A small image embedding model, trained from scratch: trained on photos of plants and fungi (iNaturalist).
Rows from block 2, named by matrix and row number. Each number is 128 + 24 x the weight over its row's rms, rounded and kept within 0 to 255. All counts start at 0.
# fc2: MLP down (model.blocks.2.mlp.fc2.weight, 128x384), inputs 288-383
fc2.46 [146 142 103 117 155 123 141 109 157 141 164 102 133 157 144 106 117 115  94 134 121 125 121 154 137 157 160 112 105 125 138 125 111 123 143 103 124 139 108 118 127 128  97 136 103 139 110 175 160 134 119 134 135 124 161 122 151 102 125  90 100 137 112 107  84 144 179 122  97 192 174 150 105 169 113 118 107 158 161 134 124 111 152  98 142 198 115  98 134  84 151 143 134 136 161 143]
fc2.47 [148 137 127 145 131 139 144 121 129 143 152 126 158 136 174 106 111 118 151 110 107  95 157 149 162 178 114 144 158 150 107 156 114 110 140 115 140 157 150 137 152 115 128 117  97 110  87 101 123 141 111 103 153 148  98 101 119 100 161 129 103 138 162 133 123 170  80 144  90 136 104 111 122 146  67 119 109 161 106 196  96 107 129 117 120 121 116 139 117 104 102 128 129 113 114 124]
fc2.48 [105 112  94  78 151 142 114 127 128 131  98 142 126 137 103 154 136 181 107 149 143 110 133 123 164 135 151  93  90 144 126 129 112 101 137 147 102 111 125  96 117 171 122 172 137 116 148 135 126 163 159 116 114 115 125 163 104 120 106 149 114 118 129 127 160 117 134 134 193 126 120  98 130 110 133 131 162 129 125 138 118 140  86 105 136  81 118 110 158 102 141 139 130 152 122 125]
fc2.49 [143  93 110 124 142 101 149  77 118 127  93 115 158 169 112 122 157 158  78 120  69 124 105 119 126 125 155 100 124 121 114 135 147 135 140 148 147 103 107 166  96 119 120 120 113 152 132 180 120 116 164 154 133 106 105 136 164 165 162  87 153 117 114  94 132 108 128 156 128 157 166 127 124 160 113 149 128 164 129 126 141 127 135 102 117 113 146 136 106  84 140 116 145 149 123 114]
fc2.50 [104 113  96 170 142 164 136 119 139 123 107 119 146 146 129 157 116 159 117 104 131 129 173 112 146 158 192 151  96 152  95 120 176 112 136 151 140 120 120 142 181 145 163 174 160 146 136 110 145 112 140 176 174 170 118 120 143 102  84 137 143 141  72 150 123 129 117 163 138 103  90 140 141 149 116 119 179  74 140 141 105  88 106 129 101 119 129 114 151 177  94 134 141 134 124 112]
fc2.51 [107 110 133 141 126 175 129 140 134 165 138 126 139 157 150 118 184 166 123 133 171  98 143 127 128 128 132 174 109  96 100 148 157 121 130 144 124  59  94 133 126 180 161 104 140 109  77  97 126 100 127 132  79 129  70 146 134 110 155 125 125 126 153 163 151 126 141 142 180 137 124 131 158 151 139 109 147  97 130 162 124 102 117 104 124 155 146 150 132 139 129 157 110 113 151 130]
fc2.52 [117  97 154 169 119 137 113 136 167 125 130  89 125 131 126 117 160 144 116 181 154 142 134 107 115 132 156 167 135 124 137 103 138 120  79 138 153 120 128 107 109 139 120  63 111 106  94 140 132 153 142 157 130 128 139 155 129  64 108  97 145 146  89 159 140 121 146 116 106 138 138 127 167 100 105 143 134 158 165 127 119 138 168 142 160 138 135 141 139 150 124 157 121 157  92 146]
fc2.53 [138 158 121  88 162 112 128 105 111 109 143  99 133 129  86  84 114 142 117 115 138 120 110 133 138  75 112 113 113 132 105 107  64 121 113  84 128 125 104 133 143 108  97 115 139 107 137 107 168 135  94 118 145 119  98  79 152 128 112 138 118 105  95 158 122 148 169 132 126 133  95 133 145 157 124 195 162 122 123 135 111 126  99 160 149 143 142 155 130 128 126 110 145 118 129 142]
fc2.54 [145  98 154 112 130  97 143 116 134  98 128 144  71 107 130 122 119 132 103 119 162 121 177 147 134 109 115 149  74 106 144 110 136 107 135 148 120 133 124 114 146 119  73 148 122 146 121  94 138 118 141 118 104 118 147 148 142 113 112 149 131 106 134 157 127 111 116 110 117 114 103 134 126 158 125 130 131 144 119 123 135  81 175 119 140 170 106 117 171 133 124 127 111 102 113 110]
fc2.55 [150 138 157  99 116 109 132  64 109 118  71 148  90  97 148 117 148 115 138 131 127 103  78 123 130 131 123 142 123 108 121 141 110 141 107 166  82 130 109 130 113  86 123 155 133 111 139 106  74 160  90 103 121 141 124 112  84 119 111 120 144  98 153 150 131 137 111  98 168  88 135 110 114 125 112 135 126 127  93  94 112 146 107 190 141  89 170 179 150 126 148 118  99 151 105 112]
fc2.56 [115 118 133 136 118 131 105 119 157 148 106  98 126 141 148 136 120 103 113 165  91 117 117 137 108 123 156 135 127 144 188 117 128 128  97 100 128 141 149 116 108 153 104 157 129 184 108 138 163 161 116 124 107 125 141  94 116 107 106 127 149 112 143 119  77 136 100 107 172 117  91 141  84 109 107  94  91 119 141 125 135 100 143 106 141 123  68 133 161 135 124 143 127 157 113 143]
fc2.57 [154 130 133 113 130 129 131 138 114 153 128 168 134 124 115 146  92 133 159 125 122 200 127 153 113 124 134 133 143 149 139 107 142 155 147 107 167  87 142 146 126 145 143 153 129 126  98 168 130 183 127 134 109 140  89 114 113 136 138 118 109 144 166 108 141  93 156  55 145 111 134  75  95 124 130 140  98 136 121 141 128 147 104 158 137 120 110 159 120  89 147 113 155 184 118 125]
fc2.58 [102 107 176 144 146 122 127 122 126 167 151 128 149  84 138 112 165 157 129 136 102 159 120 108 136 163 126 155 162 105 150 124 144 144 138  94 134 132 184 112 135 134  75 155 131 123 138 107 133 156 127 141  84 137 123 133 140 144 119 127 120  82 173 133 100 151 137 114 150 144 148 138  87 112 158 134 102 150 140  90 125 111 136  90 119 129 140 126 152  97 160 145 104 137 103 173]
fc2.59 [118 104 130 129  92 132 130 103  91 100 153 124 121 113 112 113 155 107 175  81 116 140 128 109 178 149 139 113 145 147 109  73 134  82 123 143 127 141 146 165 147 126 161 135 110 124 108 136 110 109 116 145 148 131 116 118 158 146 100 145 167 120 130 117 125 104 134 137 112 107 159 170  66 123 102 110 129 136 129 147 133 165 115 132 124 143 114 147 135 124 146 120 117 130 128 153]
fc2.60 [110  90 129 153 137 112 135 162 142 154 167 110 126 112 118 135 122 111 122  80 117 151 142 123 109 156 115  94 182 159 139 161 126 127 127 115 140 137 148 122 129 119  98 120 160 139 157 148 134 174 175 139 127 128 111 129 167 134 137  81 111 153  92 102  95  85 126 131 117 150 102 155 114  92 131  96 100 139 131 154 107 142 139 103 184 124 113 132 155 151 136  97 200  99 110 143]
fc2.61 [132 118 109 149 148 111 187 161 140  78 118  75 147 150 124 149 148 133 134 128  92 171 126  89 151 129  66 119  81 113  93 139 114 176 106 126 143 148 121 141 126 110 144 152 155 116 114 139 117 108 114 110 115 116 126 171 148 121 122 152 128 128 134  81 151  87 118 159 139 131 147 118 134 135  90 179 137 117 128 143 118 128 102 175 141 142 155 118  88 121 148 123 155 100 128 114]
fc2.62 [167 187 123 101 106 136 129 148 142  87 126 142  71 120 144 166 129 160 145 102  95 124 128 126 117 129 113 139 146 133 129 112 105 107 102 143 121 124 115 115 158 115 156 110 110 183 196 175 159 160 143 105 125 108 105  83 144 168 154 129  96 123 164 110 190 120 117 114  56 110 158 138 104  91 112 136 129 156  96 129  85 175 104 132 149 152 164 117 137 109 169 125 175 135 161 104]
fc2.63 [135 165 140 137  95 148 112 108 155 136 133 120 107 159 115 110 115 109  94 121 181  90 175 149 116 117 151 143 137 120  95 128 126  95 150  81 139 137 151 134 101 119 164 123 126 121 145 129 159 148 152 172 126 100 147  93 115 119 116 129 161 103 124 160 121 131  82 118 142 146 139 153 160  95 139 109 139 146 150 183 128 117 157 119 179 111 116 133 145 201 142 140 122 160 169 131]
fc2.64 [151 105 119 142 127 125 150 127 115 115 136 160 142 139 157 144 136  97 108 150 113 160  91  96 108 190 129 135 147 149  71 101 133 142 124 148 127 127 173 128 120 118 143 114 106 130 118 102 116 124 144 149 132  99 131 120 149 124  99 154 143 110  92 117 120  80  90 149 146  89 152 110 133 169 126 161 114 134 145 112 117  98 116 152 156 122 177 147 129  69 107  99 166 146 105 117]
fc2.65 [104 127 153 146 104 166 112 159 149 116  47 132 149 119 130 166 142  95 154  91  83 182 127 102 132 124  94 102 121 144 110 119 178 105 120 131 140 139 144 127 151 107 170 169 145 127 136 138 164 111 127 153  82 120 153 144 110 136 145 153 138 135 154 110 137  76 132 128 151  98 105 131 140 100 135 101 131 148 123 162  99 136  95 126 149 131  86 124  98 133 102 140  91 171 117  87]
fc2.66 [143  91 105 139 157 113 139 131  95  87 152 127 176 133 152 124 103 145 117 131 142  83 141 155 108 137 114 139  88 165 108  97  98 104 139 157 127  95  87 104 142 133 104 136 152 107 131  73 116 136 124 129 124 120 138 143 107 105 157  97 149 160 110 160 120 143 122 157 146 127 107 112 158 142 137 143 160  93 121 111 120 100 122 127 108 109 132 104 143 140 152 100  92 137 133 114]
fc2.67 [142 162 121  65 136 106  89 103 152 149 148 141 161 146 125 135 149 123 125 147 167 147 114 123  93 147 150 153 120 158 140 141 121  95 132 105 185 126 105 128 102  95 155 107 148 113 148 174 160 144 107 161 162 105  93 100 129 149 134  98 141 128 143 166 102 113 113  97 123 126 131 143 128  83 157 150  84 139 162 107 111 143 130 127 131 120 120 135 133 128 146 128 185 159 137  97]
fc2.68 [141 168 120  64 129 115  98 143  92  98 120 132 141 124 153  83 118 149  96 103 125 144 105 139 127 130 116  66 111 130 107  98 108 124 165 115 155 122  98 134 176 123 155 130  85 143 140 152 140  95  89 191 147 101 162 125 172 120 113 167 134 125  85 135 107 116 154  74 144 103 120 172 180  74 124 152  89 143 120  97 164 145 101 114 107 115 115 129  93 113 136 148 173 100 151  94]
fc2.69 [125 128 124 134 133 108 139 136 145 162  86 126 114 153 132 137 145 118  96 150  80 125 169 115 131 132 149 113 101  75 135 121 151 157 131 109 121 125 126 129 125 114 118 144  99 142 138 137 164 118  90 188 132 119 134 143 137 147 102 124 139 116 111 137 121 114 116 114 160 132  89 145  82  72 147  98 115 129 114 153 130 144 140 129 119 117 132 111 116 138 106 172 115 128 102 118]
fc2.70 [118 142 103 124 132 134  71 120 134 133  66 112 136 133 143 117 116 124 142 126 153 115 142 149 122 125 115 150  89 142 130 150 112 123 131 143 167  62 128 144 117 165 149 130  89 100 119 152 131 152 145 128 130  98  95 112 128 146 137 109 115 146 112 117 103 140 150 120 141 133 139  85 145 142 156 128 101 138 126 152 135 136 124 151 109 137 113 158 116 110 121 133 150 122 116 107]
fc2.71 [155 111 102 138 159 111 104 134 139 154  91 160  87 180 167 115 143 109  85 134 146  60 139 114 111 163 166 140 141 130 132 165 136 140 138 130 177 146 143 121 150 119 107 131 137 153 142 140 166 165 125 118 148 106 111 108 165 111  86  65  82 165 127 139 103 112 110 116 125  78 116 108  89  96 139 152 120 135 142 137 104 157 127 128 157 123 137 109 150 127 172 130 106 155 133 105]
fc2.72 [141 115 123 142 144 143 100 165 109  95 127 126 138 102 128 120 124 142 113 108 154 132 133 121 175 110  66 160 139 139 136 112 113 113 167 117 128 145 106  98 138 122 121 114  89  96 123  64  85 106 135  96 125 112 109 138 108  95  85 109 106 124 135 129 151 124 146 108 114 105 105 112 112 105 101 111 159 139 142 139 113 131 176 149 112 142 120 119 139 164 126 122  93 110 165 129]
fc2.73 [126 151 138 144 107 116 146 154  79  83 151 154 122 154 162  78  88 130 128 117  89 150 113 136 158 154 103  89 155 130 102 101  80 129 146 130 139 117 188  99 144 108 132 198 129 176 124  81  99 157 129 135 103 156 105  82 117 127 149 145 144 162 161 114  93 114  90 114 136 105 115 137 114  74 133 155 137 111 143 116 132 132 118 135 130 118 169 137  90 138 120 115 135  82 124 140]
fc2.74 [140 135 141 149 148  58 183 113 149 183 129 117 123 100  92 101 133 131 132 157 161 111 161 102 159 141 130 139  75 106 111 117 157 169 134 157  51 121  97 129 115 140 171 148 110 133 123 158 123 111 136 162 124 134 158 159 146 134 123 134 145 120 125 107  79 133 123 154 109 139 128 178 140 105 117 121 141 127 134 143 128 145 143 155 145 135 152 111 140 104 117 154 135 117  99  86]
fc2.75 [129 117 110 119 155 111 151 142 101 136 117 109 135 128 135 122 113 121 127 130 154 118 154 148 145 156 116 152 132 112 126  92 122 128 166 130 129 116 108 154 124 112  97 117  78 113 134  74 145 128 125 142 135 138 125 159 141 131 133 105 141 155  99  70  92 139 146 120 156 153 127 105 157 188 118 118 158 137 114 128 145 101 147 185 134  88 126 130 122 122 113 111  84 114 130 153]
fc2.76 [121 149 141 149 173 145 116 153 136 163 122 130 125 124 143 119  86 130 101 134 130 102 145 123 128 141 169 107 145 110 141 160  96  92  93 111 147 110 122 107 134 133 107  89 102 143 178 125 127 134 156 154 161 185 154 103 134  92 145 110 113 120 138 125 127 108 120  78  58 129 151 154 109 117 159 123  66 126 112 135 106 128 129 128 147 152 102 110 128 154 103 124 140 126 133 150]
fc2.77 [119 156 119 171 127 124 132 148 105 153 120 149 117  96 169 121 101 111 138 112 107 171 168 111 150 121 108 131 135  86 109 101  95 158 157 138 109 164 145 126 114 160 147 158 131 131 155 104 150 160 119  96 121 145 132 170 111 108 129 141 133 106 132 101  93 138 128 134 101 117 110 154 125 111 154  94 131 165 110 102 123 127 120 108 121  90 144 137 123 125 113 121 123  65 126 144]
fc2.78 [153 135 177 111  87 116 112 126 109 133 124  85 106 101 137 166 122  82 123  92 124  93 135 148 123 153 102 153 119 153 106 130 107 107 121 132 101 103 123 136 128 123 146 138  77  96 123 124 125 118 124 140 126 145 118 151 114 128 124  80  78 185 159 124 178 132 172 128 106 141  90 127 120 142 121 120 129 126 134 159  76  84 114 157 111 131 133 155 104 141 124 109 154 112 129 102]
fc2.79 [ 99 157 134 102  97 120 150 127 131 117 120  99 169 128 117 120 153 141  84 134 126  94  69 133 125  90 103 142 117 103 133 190 138 174 178 112 108  81 150 123 122  93 142 102 101 120  90 137 134 138 132 114  69 130 103  99 120 140 119 144 131 162 146 127 168  90 134 131 154 146 130 114 141 137 131 138 134 135 127  71 132 163 143 133 159  65  82 106 155 153  91 135 108 101 121 177]
fc2.80 [111 195 101 124  84 136 102 160 128 124 128 156 108  99 107 136 160  99 111 105 107 163 136 157 159 156 108 150 128 150  99 116  81 105 140 147 159 131 126 123 136 146 142 161 145 179 174 117 138 161 140 107 133 162 107 128 139 100 127 128  79 139 137 118 115 144 135 112  90 134 115 147  96  77 151 155 131 103  93 124  91 165  56 128 131 151 123  81 115 136 149 128 147 102 149 121]
fc2.81 [106  92 161 134 138 165 173 115 109 164 173 123 121 101 130 104 153 145 129 132 171 139 118 122 100 127 139 178 191 127 123 104 139 152 116 146 143 125 150 146 172 158 139 114 130 114  93  99 104  94 141 122 111  93  93 136 156 161 178 135 173  93 122 101 121  99  96 133 123 123 116 163 101 138  86 125 106 138  83 114 158 105 123 120 113 147 146 119 111  87 121 126 113 136 122 124]
fc2.82 [132 131 119 135 137 109 143 146 161 134 117 106 119 100 163 110 158 124 126 147 106 147 104  90 116 111  96 166 185 119  87  76 133 140 148 140 166 142 169 116 107  85 110 142 156 112  95 119 128 116 124 156 160 149  95 149 125 134 131 141 187  98 105 111 139  91  90  92 147  86 110  60 138 134 137 137  77  87  94 154 127 151 158  79 126 139 109 104 117 129  93 109 117 125 100 135]
fc2.83 [ 96 162 143 134 111 110 126 135  67 124 117 122 119 180 175 125 119 101 104 123 143 135 124 119 112 133 148 113 134 186 121 127 115  97 114 130 135 130 136 115 114 104 125 125 142 149 165 103 149 148 161 188 172 121 124 124 169 102 113 118 186  91 133 120 123  88  74 110 136 135 144 141 131 106 102 132 141 142 110 136 115 160  91  97 100 130 126 136 149 145 115 151 112 102 136 131]
fc2.84 [164 108 148 136 123 157  92 124 120 136 107 123 141 113 156 101  90 138 120 113 132 162 114 121 158 121 103  86 133 157 150 132 135 106 141 125 119 113 143 110  95 139 119 148 155  98 127 127 123 143  88  89  94 114 180 109 117 107  83 118 120 140 115 155 140 145 154 101 177 143 124 104 182 127 120 148 185 160 134 125 143 113 134 146 134 101  75 135 110 105 107  86 110 146 115 146]
fc2.85 [ 85 153 129 155 112 119 104 137 137 146 133 126  86 116 156 145 161 156 100 160 169 126 122 111  85 164 112 129 134  94 141 118 142 133 103 102 147 136 135 116 114 119 148  80 108 134 144 132 131 149 132 148 113 120  90  90 135 153 174 108 105 108 130 139 143 110  86 137 135 160 127  94 154 197 146 173 128  66 130  49 149 109 131 137 143 117 166 105 146 137 168 158 134 116  98 126]
fc2.86 [107 105 108  92 117 121 127  95 126 112 147 100  90 140 120 128 118 150 148 146 123  91  92 154 122 155 169  67 102 153 134 158 162 127  98 128 126  96  75 122 154 142 131 131 107 131 132 171 108 103 111 131 160 176 116 117 127 121 110 144 100 142 155 128 133 117 134 152 139 130 162 149 127 135  98 126 146 132 143 155 123 101 160 162 117 103  80  83  73 102 134 166 108 149 129 144]
fc2.87 [117 123 112 130  64 114 141 136 132 119 141 132 134 145 187 128  84 117 129 144 107 118 107 121  92 135 137 126  98 145 145  89 152 100 148  84 100 148 129 125  99 115  88 158 113  96  83 156 124 190  86  61 149 134  64 100 151 108 115 146 107 149 129 123  99 164 142 146 140  92 128 124 134 199 113 146 126 135 118  85  96 145 112 157 177 133 163 132 154  78 109 139 147 147 130  97]
fc2.88 [106 123 132 148 117 115 113 111 167 151 124 113 111 125 118 131 122 113 141 125  95 163  97 116 114 135 134  82 136 131 120 130 130 138 101  97 133 141 156 125 118  99 124 159 132 106 189 196 134 136  81 178 107 107 117 131 129 136 133 103 112 119 115 115 144  87 125 105 160  84 129 152 158 103 149 115 117 142 106 181 114 146 137 123 100 163 114 147 137 105 136 111 127 135 114 141]
fc2.89 [111 125 135 160 143 154 142  82 100  89 175  90 113 100 125 120 137 134 149 119 136 127 139 154 111 142 132 141  99 134 113 133 127 110 108 112 134 108 126 132  80 104 132 127 108  48  67 124 132 154 159 106 121 137 127 115 157 124 132  86 155 113 108 147 176 148 115 106 118 159  84 112 152 168 115 148 168 125 113 140 131  85 139 107 161 109  91 133 146 147  91 134  97 123  78 169]
fc2.90 [131 127 120 117 148 139  80 167 111 137 135 103 122 169 140 134 170 158 169 163 102 156 165 114 156 117  74 110 126 137 159 162  98 128 163 112 150 133 134 160 160  99  89 123 116 123 129 113 146  95 126 124 118 150 101 152 145 105 153 124 124 179 110 121 109 116 144 120 121 127 134 204 120 155  82 101 141 132 124 146 121 115 111 122 106 114  71 114 118 127 128 134 181 139 166 111]
fc2.91 [137  65 138 129  98 111 128 102 138 145  97 114 144 139  95 113  71 138 144 145 149  97 116 125 118 109  95 152 117 169 121 110 126 140 138  75 114  94 143 179  88 112 119 136  76 128 103 133 132 140 125 137 140 107  69 107 118 144 143 148 132 131 110  67 138 143 182 125 166 201 171  91 148 144 121 154 160 123 166  49 160 126 124 138 115 131 134 152 159 117 105 116 133 154 121 119]
fc2.92 [114 128 101 105 138 144 114 144 119 148 152 109  74  88 127 150 178 103 168 158 147 136 149 121 122 117 166 109 122  89 120  99 148 107 134 141 122 125 137 157 100 119 150 111 108 169 141 152 144 113 127 128 114 146 134 118 120 135 138 162 113 139 172 132 115 113 140 133  91 139 106 101 142 125 146 124  76 122 140 142 115 198 130 115 163 136  93 111 106 136 104  98 136 155 138 128]
fc2.93 [110 140 147 106 145 112 133  85 149  92 133  97  73 153  70 128 135 123 163 132 181 145 127 148 118 112 139  84 122 144 134 121 151 128  91 141 114 137 102 124  78 123 145  69 101 108 166 141 131  96 106 164 112 105 131 111 103 132 153 130 112 114 103 116 161 116 160 118 110 157 144 120 128 123 136 145 154  92 106 116 125 139 137  97 133 168 146  92 134 133 147 140  95 101 147 119]
fc2.94 [137 136 181 119 125 152 102 140 118 107 127  94  82  92 119 145 154 148 119 129 127 142 132 111 117 127 130 108 150 114 131 164 143 168 107  94 151 129 135 126  91 149 100 158 182 102 120 139 159  79 127 143 107  83 117 122 119 131 137  81 130 112 142 125 126 108 142 149 169 127  93 120 132 167 129 108 107 147 162 112 125 107  85 100  84 122  87 118 112 170 176 146  99 153  87 177]
fc2.95 [125 132 128  91 121 142 141 131 117 162 146 146  90 120 127 113 175 132 111  92 130 132  91 170 199 123  96 143 129 126 111  95 120 154 146 158 128 137 111 130 103 143 143 153 129 136 113  76 138 104 151 127  81 137 111 124 124 125 140 106 168 161 101 133 118 122 161  94 121  82 126 120  99 129 171 107 167 132 134 105 137 143 119 155 141 108 130 163 115 115 104 145 105 105 130 152]
fc2.96 [150 150 118 103 112  98 135 124 126 147 132 177 140 136 135 122 112 121 113 116  89 120 123 128 126 144  97 122 140 190 100 136  89 111 124 122 109 117 140  93 123 131 167 173 122 140 144 159 141 113 157 119 147 103 132  70 164 120 144 152 152 119 122 113 145 116  84 102  96 127 115 136 131  87  91  47 108  95 123 131  95 117 113  81 143 124 136  90 114  95 128 136 128 133 119 101]
fc2.97 [116 121 100 126 150 159  65 132 147 137 148  94 111 157  85 167 119 119 111 123 128 129 168 154  85  91 101 152 128 134 131 125 103 141 178 122 144 128 147 129  87 112 114 121 139 122 155 182 155 138 131 111  81 133 113 186 139 109 127 163 136 136 153 123 133  99 118 133 121 156 124 116 153 139 122 139  85 136 107  92 115 118 101 105 134  96 123 113 125 133 145 116 167  87 136 150]
fc2.98 [141 123 130 119 132  58  96 130 120  64 137 138 122 125 118 117 101 101 131 146 137  82 141 154 121 122 146  88 107 134  98 116  99 108 130 166  79 131  86 114 148 133 134  94 129 144 151 100  92 114 141 108 129 128 114 164 108  96  97 130 129 119 120 151 125 164 181 145 113 119 110 144 122 112 133 126 137 130 138 161 131 122 120 127 146 130  95 109 104 140 134 141 104  93 154  95]
fc2.99 [155 164 176 119 114 108 112 108 166  94 109 147 101  98 124 176 113 153 124 124 140 154 130 132 149 118 112 172 129 113 126 134 116 107 127 142 145 125  83 120 142 138 101 119  88  96 157 133 159 133 133 126 123 153 167 137  90 139 100  95 135 152 105 156  99 156 126 110  80 119  99 110 125  97 130 160 153 154 160 140 123  84 128 120 112 180 102 140 116 161 138 141  96  99 141  87]
fc2.100 [124 142 122 132 126 151 157  93 123  99 152 112  99 148 147  85 133  77 161 101  95 102 102 152 186 129 107 104 146 147 164 129 103 139 160 115 112 117 163 111 144 155 138 155 132 131 137 131 138 120 122 142  87 114 102  68 139 142 190 106 158 152  74 133 172 110 122 115  87 156 127 123  94 118 127 141 167 115 149 102 125 115 142 160 119 113 133 142 131 134  76 142  96  93 136  80]
fc2.101 [120 152 123 126  99  92 121 156 159 122 155 152 123 119 101 141  60  96 147 130 116 104 100 132 117 153 107 116 143 133 134  88 144  74 107 190 130 129 114  88  92 124 102 141  84 141 127 140 138 152 106 124 154 151 154 159 104  95 113 158 114 143 118 134 131 124 125  76 145 132 161 106 114 141 142 101 136 148 155 121  82 162 153 165 118 146 144 133 107 142 126 134 122 119 155 105]
fc2.102 [144 120 132 100 156 149 106 168 119 129 101 169 130 123 130 142 130 118 123 121 136 155 127 133 137  85 109 154 153 113 125 168  91 179 130 150 103 163 139 124 113 113 131 157 125 118 168 115 146 135 130 119 109 150 136 160 163 129 131 103 119 119 146 158 110 126 156 129 159 111 138 127 148  78 154 130  98 133 103 152 117 186 109 142 159 148 108  99 118 121  95 110  94 101 137 124]
fc2.103 [107 120  96 114 133 124 125 126 149 129 134 128 122 129 124 131 115 175  91  93  97 168 157 117  69 133 117 133 125 128 189 137 110 126 125 175 137 142 162 163 179  92 115  95 131 102 131 128 115 140 103  96 134 169 100 158 106 123 124 146  98 162 156 107 140  88 132 173 147  75 149 132  91 151 124 112  65 106  85 126 146 121  89 146 106 119 133 109 144 115 130 104 169 140 121 151]
fc2.104 [137 125 151  98  80 115 146 149 142 150 143 108 157 144 152  91 114  93 116  96 107  98 118 138  97 114 103 106 104 129 137 118 158 114 135 157 116 135 141 178 131 124 123 157  90 170 127 165 111 147 112 159 134 147 114 125 145 147 142 134 152 164 131 130 126 160 165 137 104 155 189 166 121 120 111 138 146 125 150 124 159 124 153 138 129 176 117 139 156 133 158 164 161 144 145 122]
fc2.105 [131  75 127 176 115  94 119 160  71 138 116 118 129 169 134 154 134  65 137 125 140 114  99 107 128 106 147 132 132 182 123 105 116  91 119 157 160 161 107 161 155 132 127 130 164 173 111 140 135 108  98 148 126 133 116 108  62 124 128 133 130 147 134 124 132 102 132 145 103  91 125 140 100 130 120 183 142 125 132 104 151 140 137 122 132 123 141 121 132 172  93 148 141 155 130 108]
fc2.106 [100 148 139 144 150 128 146 132 145 101 148 136 139 145 122  99  91 116 144  77 148 135 112 117 150 166 124 130 171 152 107 128 137 133  94 144 154 117 175 130 150 176 137 130  78 145  79 142 110 137  91 117 121  92 140 113 116 145 106 109 110 140  92 123 137 147 116 126 153  97 141 142 110 175 111 123 117 159 125 166 118 133 159 117 144 111 141 141 158 110 136  97 155 151  97  88]
fc2.107 [136 147 133 137 120  91 112 189 122  82 141 120 125 122 167 135 129 111 134 110  63 164 107 118 114 162  69 136 158 129 118 136 120 172 104 103 151 167 140  93 119 108 103 160 111 129  82 108 153 137 105 132 137  86  71 127 126 166 141 124 116 135 152 138 114 133 111 146 108 143 174  83  85 132 120 121 136 126 134 136 150 124 147 134 137 107 135 146 177 137 132 113 145 137 116  94]
fc2.108 [139 128 138 101 158 136 134 168 117 120 135 135 125 144 191 104  85 127 119 106  84 134 110 117 145  97 149  89 143 164 152 170 154  95 144 103 171 144 112  81 156 119  92 140 146 134 106 140 139 114 136 139 143 148 107 147 126 187 127 104 136 109 137 110 117 123 109 182 136 137  94 104 116 108  99 142 133 134 128 125 149 150 125 122 104 112 129 144 155 166 111 150 104 134 129 161]
fc2.109 [120 113 125  79  70 124 162 131 121 127 119 122 148 177  79 129 138 130 124 138 122 107 146 113 154 107 136 147 125 155  81 118 106 155 114 155 107 125 116 147 169 155 154 152 172 120 133 118 154 109 142 140 126  78  94 164 136 132 113 134 146 149  87 100 134 142 121 166 111  84  83 145 168 144 121  88 159 140 137 117 132  98 122 107 129 137 114 105 123 152 113 136 127 120 125 147]
fc2.110 [145 101 100 137  83 146 117 107 116 118 134 145 127 131 110 105  87 142 125  78 108 106 111 173 120 100 193 103 120 130  92 124 125 115  82 114 156 129 126 112 159 153 153 127 115 165 133 141 106 130 110 124 158 101 145  76 134 135 126 136 154 118 133 113  92 155 156 133 173 120 110 137 123  95 106 127 160 206 163 127 129 128 121 152 119 129 118 160 124 111 121 123 146 102 152 116]
fc2.111 [127  80 134 136 100 107 150 108 117 163 106 123 100 145 107 137 124 118 144 112 136 142  81 160 141 127 137  96 166 129  97 149 130 127  83 141 145 153 158 126 124 106 179 149 118 133 114 101 116 107 120 186 144 104 102 126  94 127 128 171 103 122  80  95 108 114  99 130 170 155 151 103 141 168 100 167 112 145 118  91 172 102 130  98 122 111 115 180  98 106 142 117 148 160 104 157]
fc2.112 [113 178 133 156 130 143 134 180 139 107 131 117 139 118 144 151 155 162 109 157 184 144 128 126  84 101  76 120 102 148 138 141 149 134 154 130 113 105 161 137 123 115 147 147 137 119 126 116 122 165 193 138 126 139 104 155 109 128 159 139 115 114 122 126  97 111 106 145 120 149 137  87 105 155 151 104 113  82 138 101 163 130 130 176 116 115 110  95 113 162 105 121 112 154 130 167]
fc2.113 [147 102  95 163 137 106 100 124 135 124 130 108 103  71 107 187 136 156 139 115 138 148 160 152 155  88 152 132  98 110 141 127 118  98 127 129 156 163 104 168 134 140  79 164 145 123 121 123 145  88 144 141 104 117 137 106 117  97 120 142 181 117 114 134  74 145 161 135 131 124 124 156  71 154 114 143 133 103 100 130 160 119  85 142 113 130 154 155  99 164 152 143  98 152 142 123]
fc2.114 [135  95 131 152 157 135 170 115 143 108 111 131 113  89 132 129 127 138 171 132 118 136  96 127 160 166 153 125 126 122 113 121 100 116 162 164  80 133  84 119 139 111 126 118 130 120 122 111 129 127 141 130 101 114 131 131 143 124 154 157 162 146 132 134 151 135 154 199 109 154 155 156 116 126  88 150 182  80  93 136 131 108  70 120 138 141 150 154 121 130 134 121 128 104 119 104]
fc2.115 [132 134 153 125 127 101 153 109  74 117 151 158 102 139  77  94 131 147 141 127  93 108  86 135 142 121 148 109  89 124  70  74 103 132  97 135  64 129  94 146 108 115 159 123 126 166 133 133 132 140 128 176 144  93 119 123 138 163 118 128 125 101 153 177 117  95 132 127  85 131  69 153 134  93 157 112 145 136 127 153 130 120  97 116 114 166 137 173  92 167  80 121 103  86 140  89]
fc2.116 [118  78 155 112 123 138 146 105 139 108 147 103 149 144 140 140 131 130 134  92 100 138  99  92  99 162 112 112 181 140 128 146 146 153 113  70 107 121 159 135 142  88 134  97 110 122  83 152 111 133 116 160 105 157 124 161 140 149 138 100 141 186  83 118 118 136 116 157 134 152 132 129 120 199  99 139 137 115 169 153 148 146 116 103 143 154 109 190 134 139 110 141 164 140  98 158]
fc2.117 [ 98 115 176 115  86 164 114 112 100 127 110 149 108 163 134 104 134 136 156 147  99 117  96  91 101 154 172 130 134 156 133 132 164 131 150 139 148 141 125 138  87 125 151 149 137 151 112 131 152 155 136 118 155 128  99  97 132 136 151 138 118 139 152 119 141 181 103 148 166 154 124 121 144 121 122 128 143 114 129  98 138 153  97  85 143 112 101 126 141 114  88 103 118 167  65 124]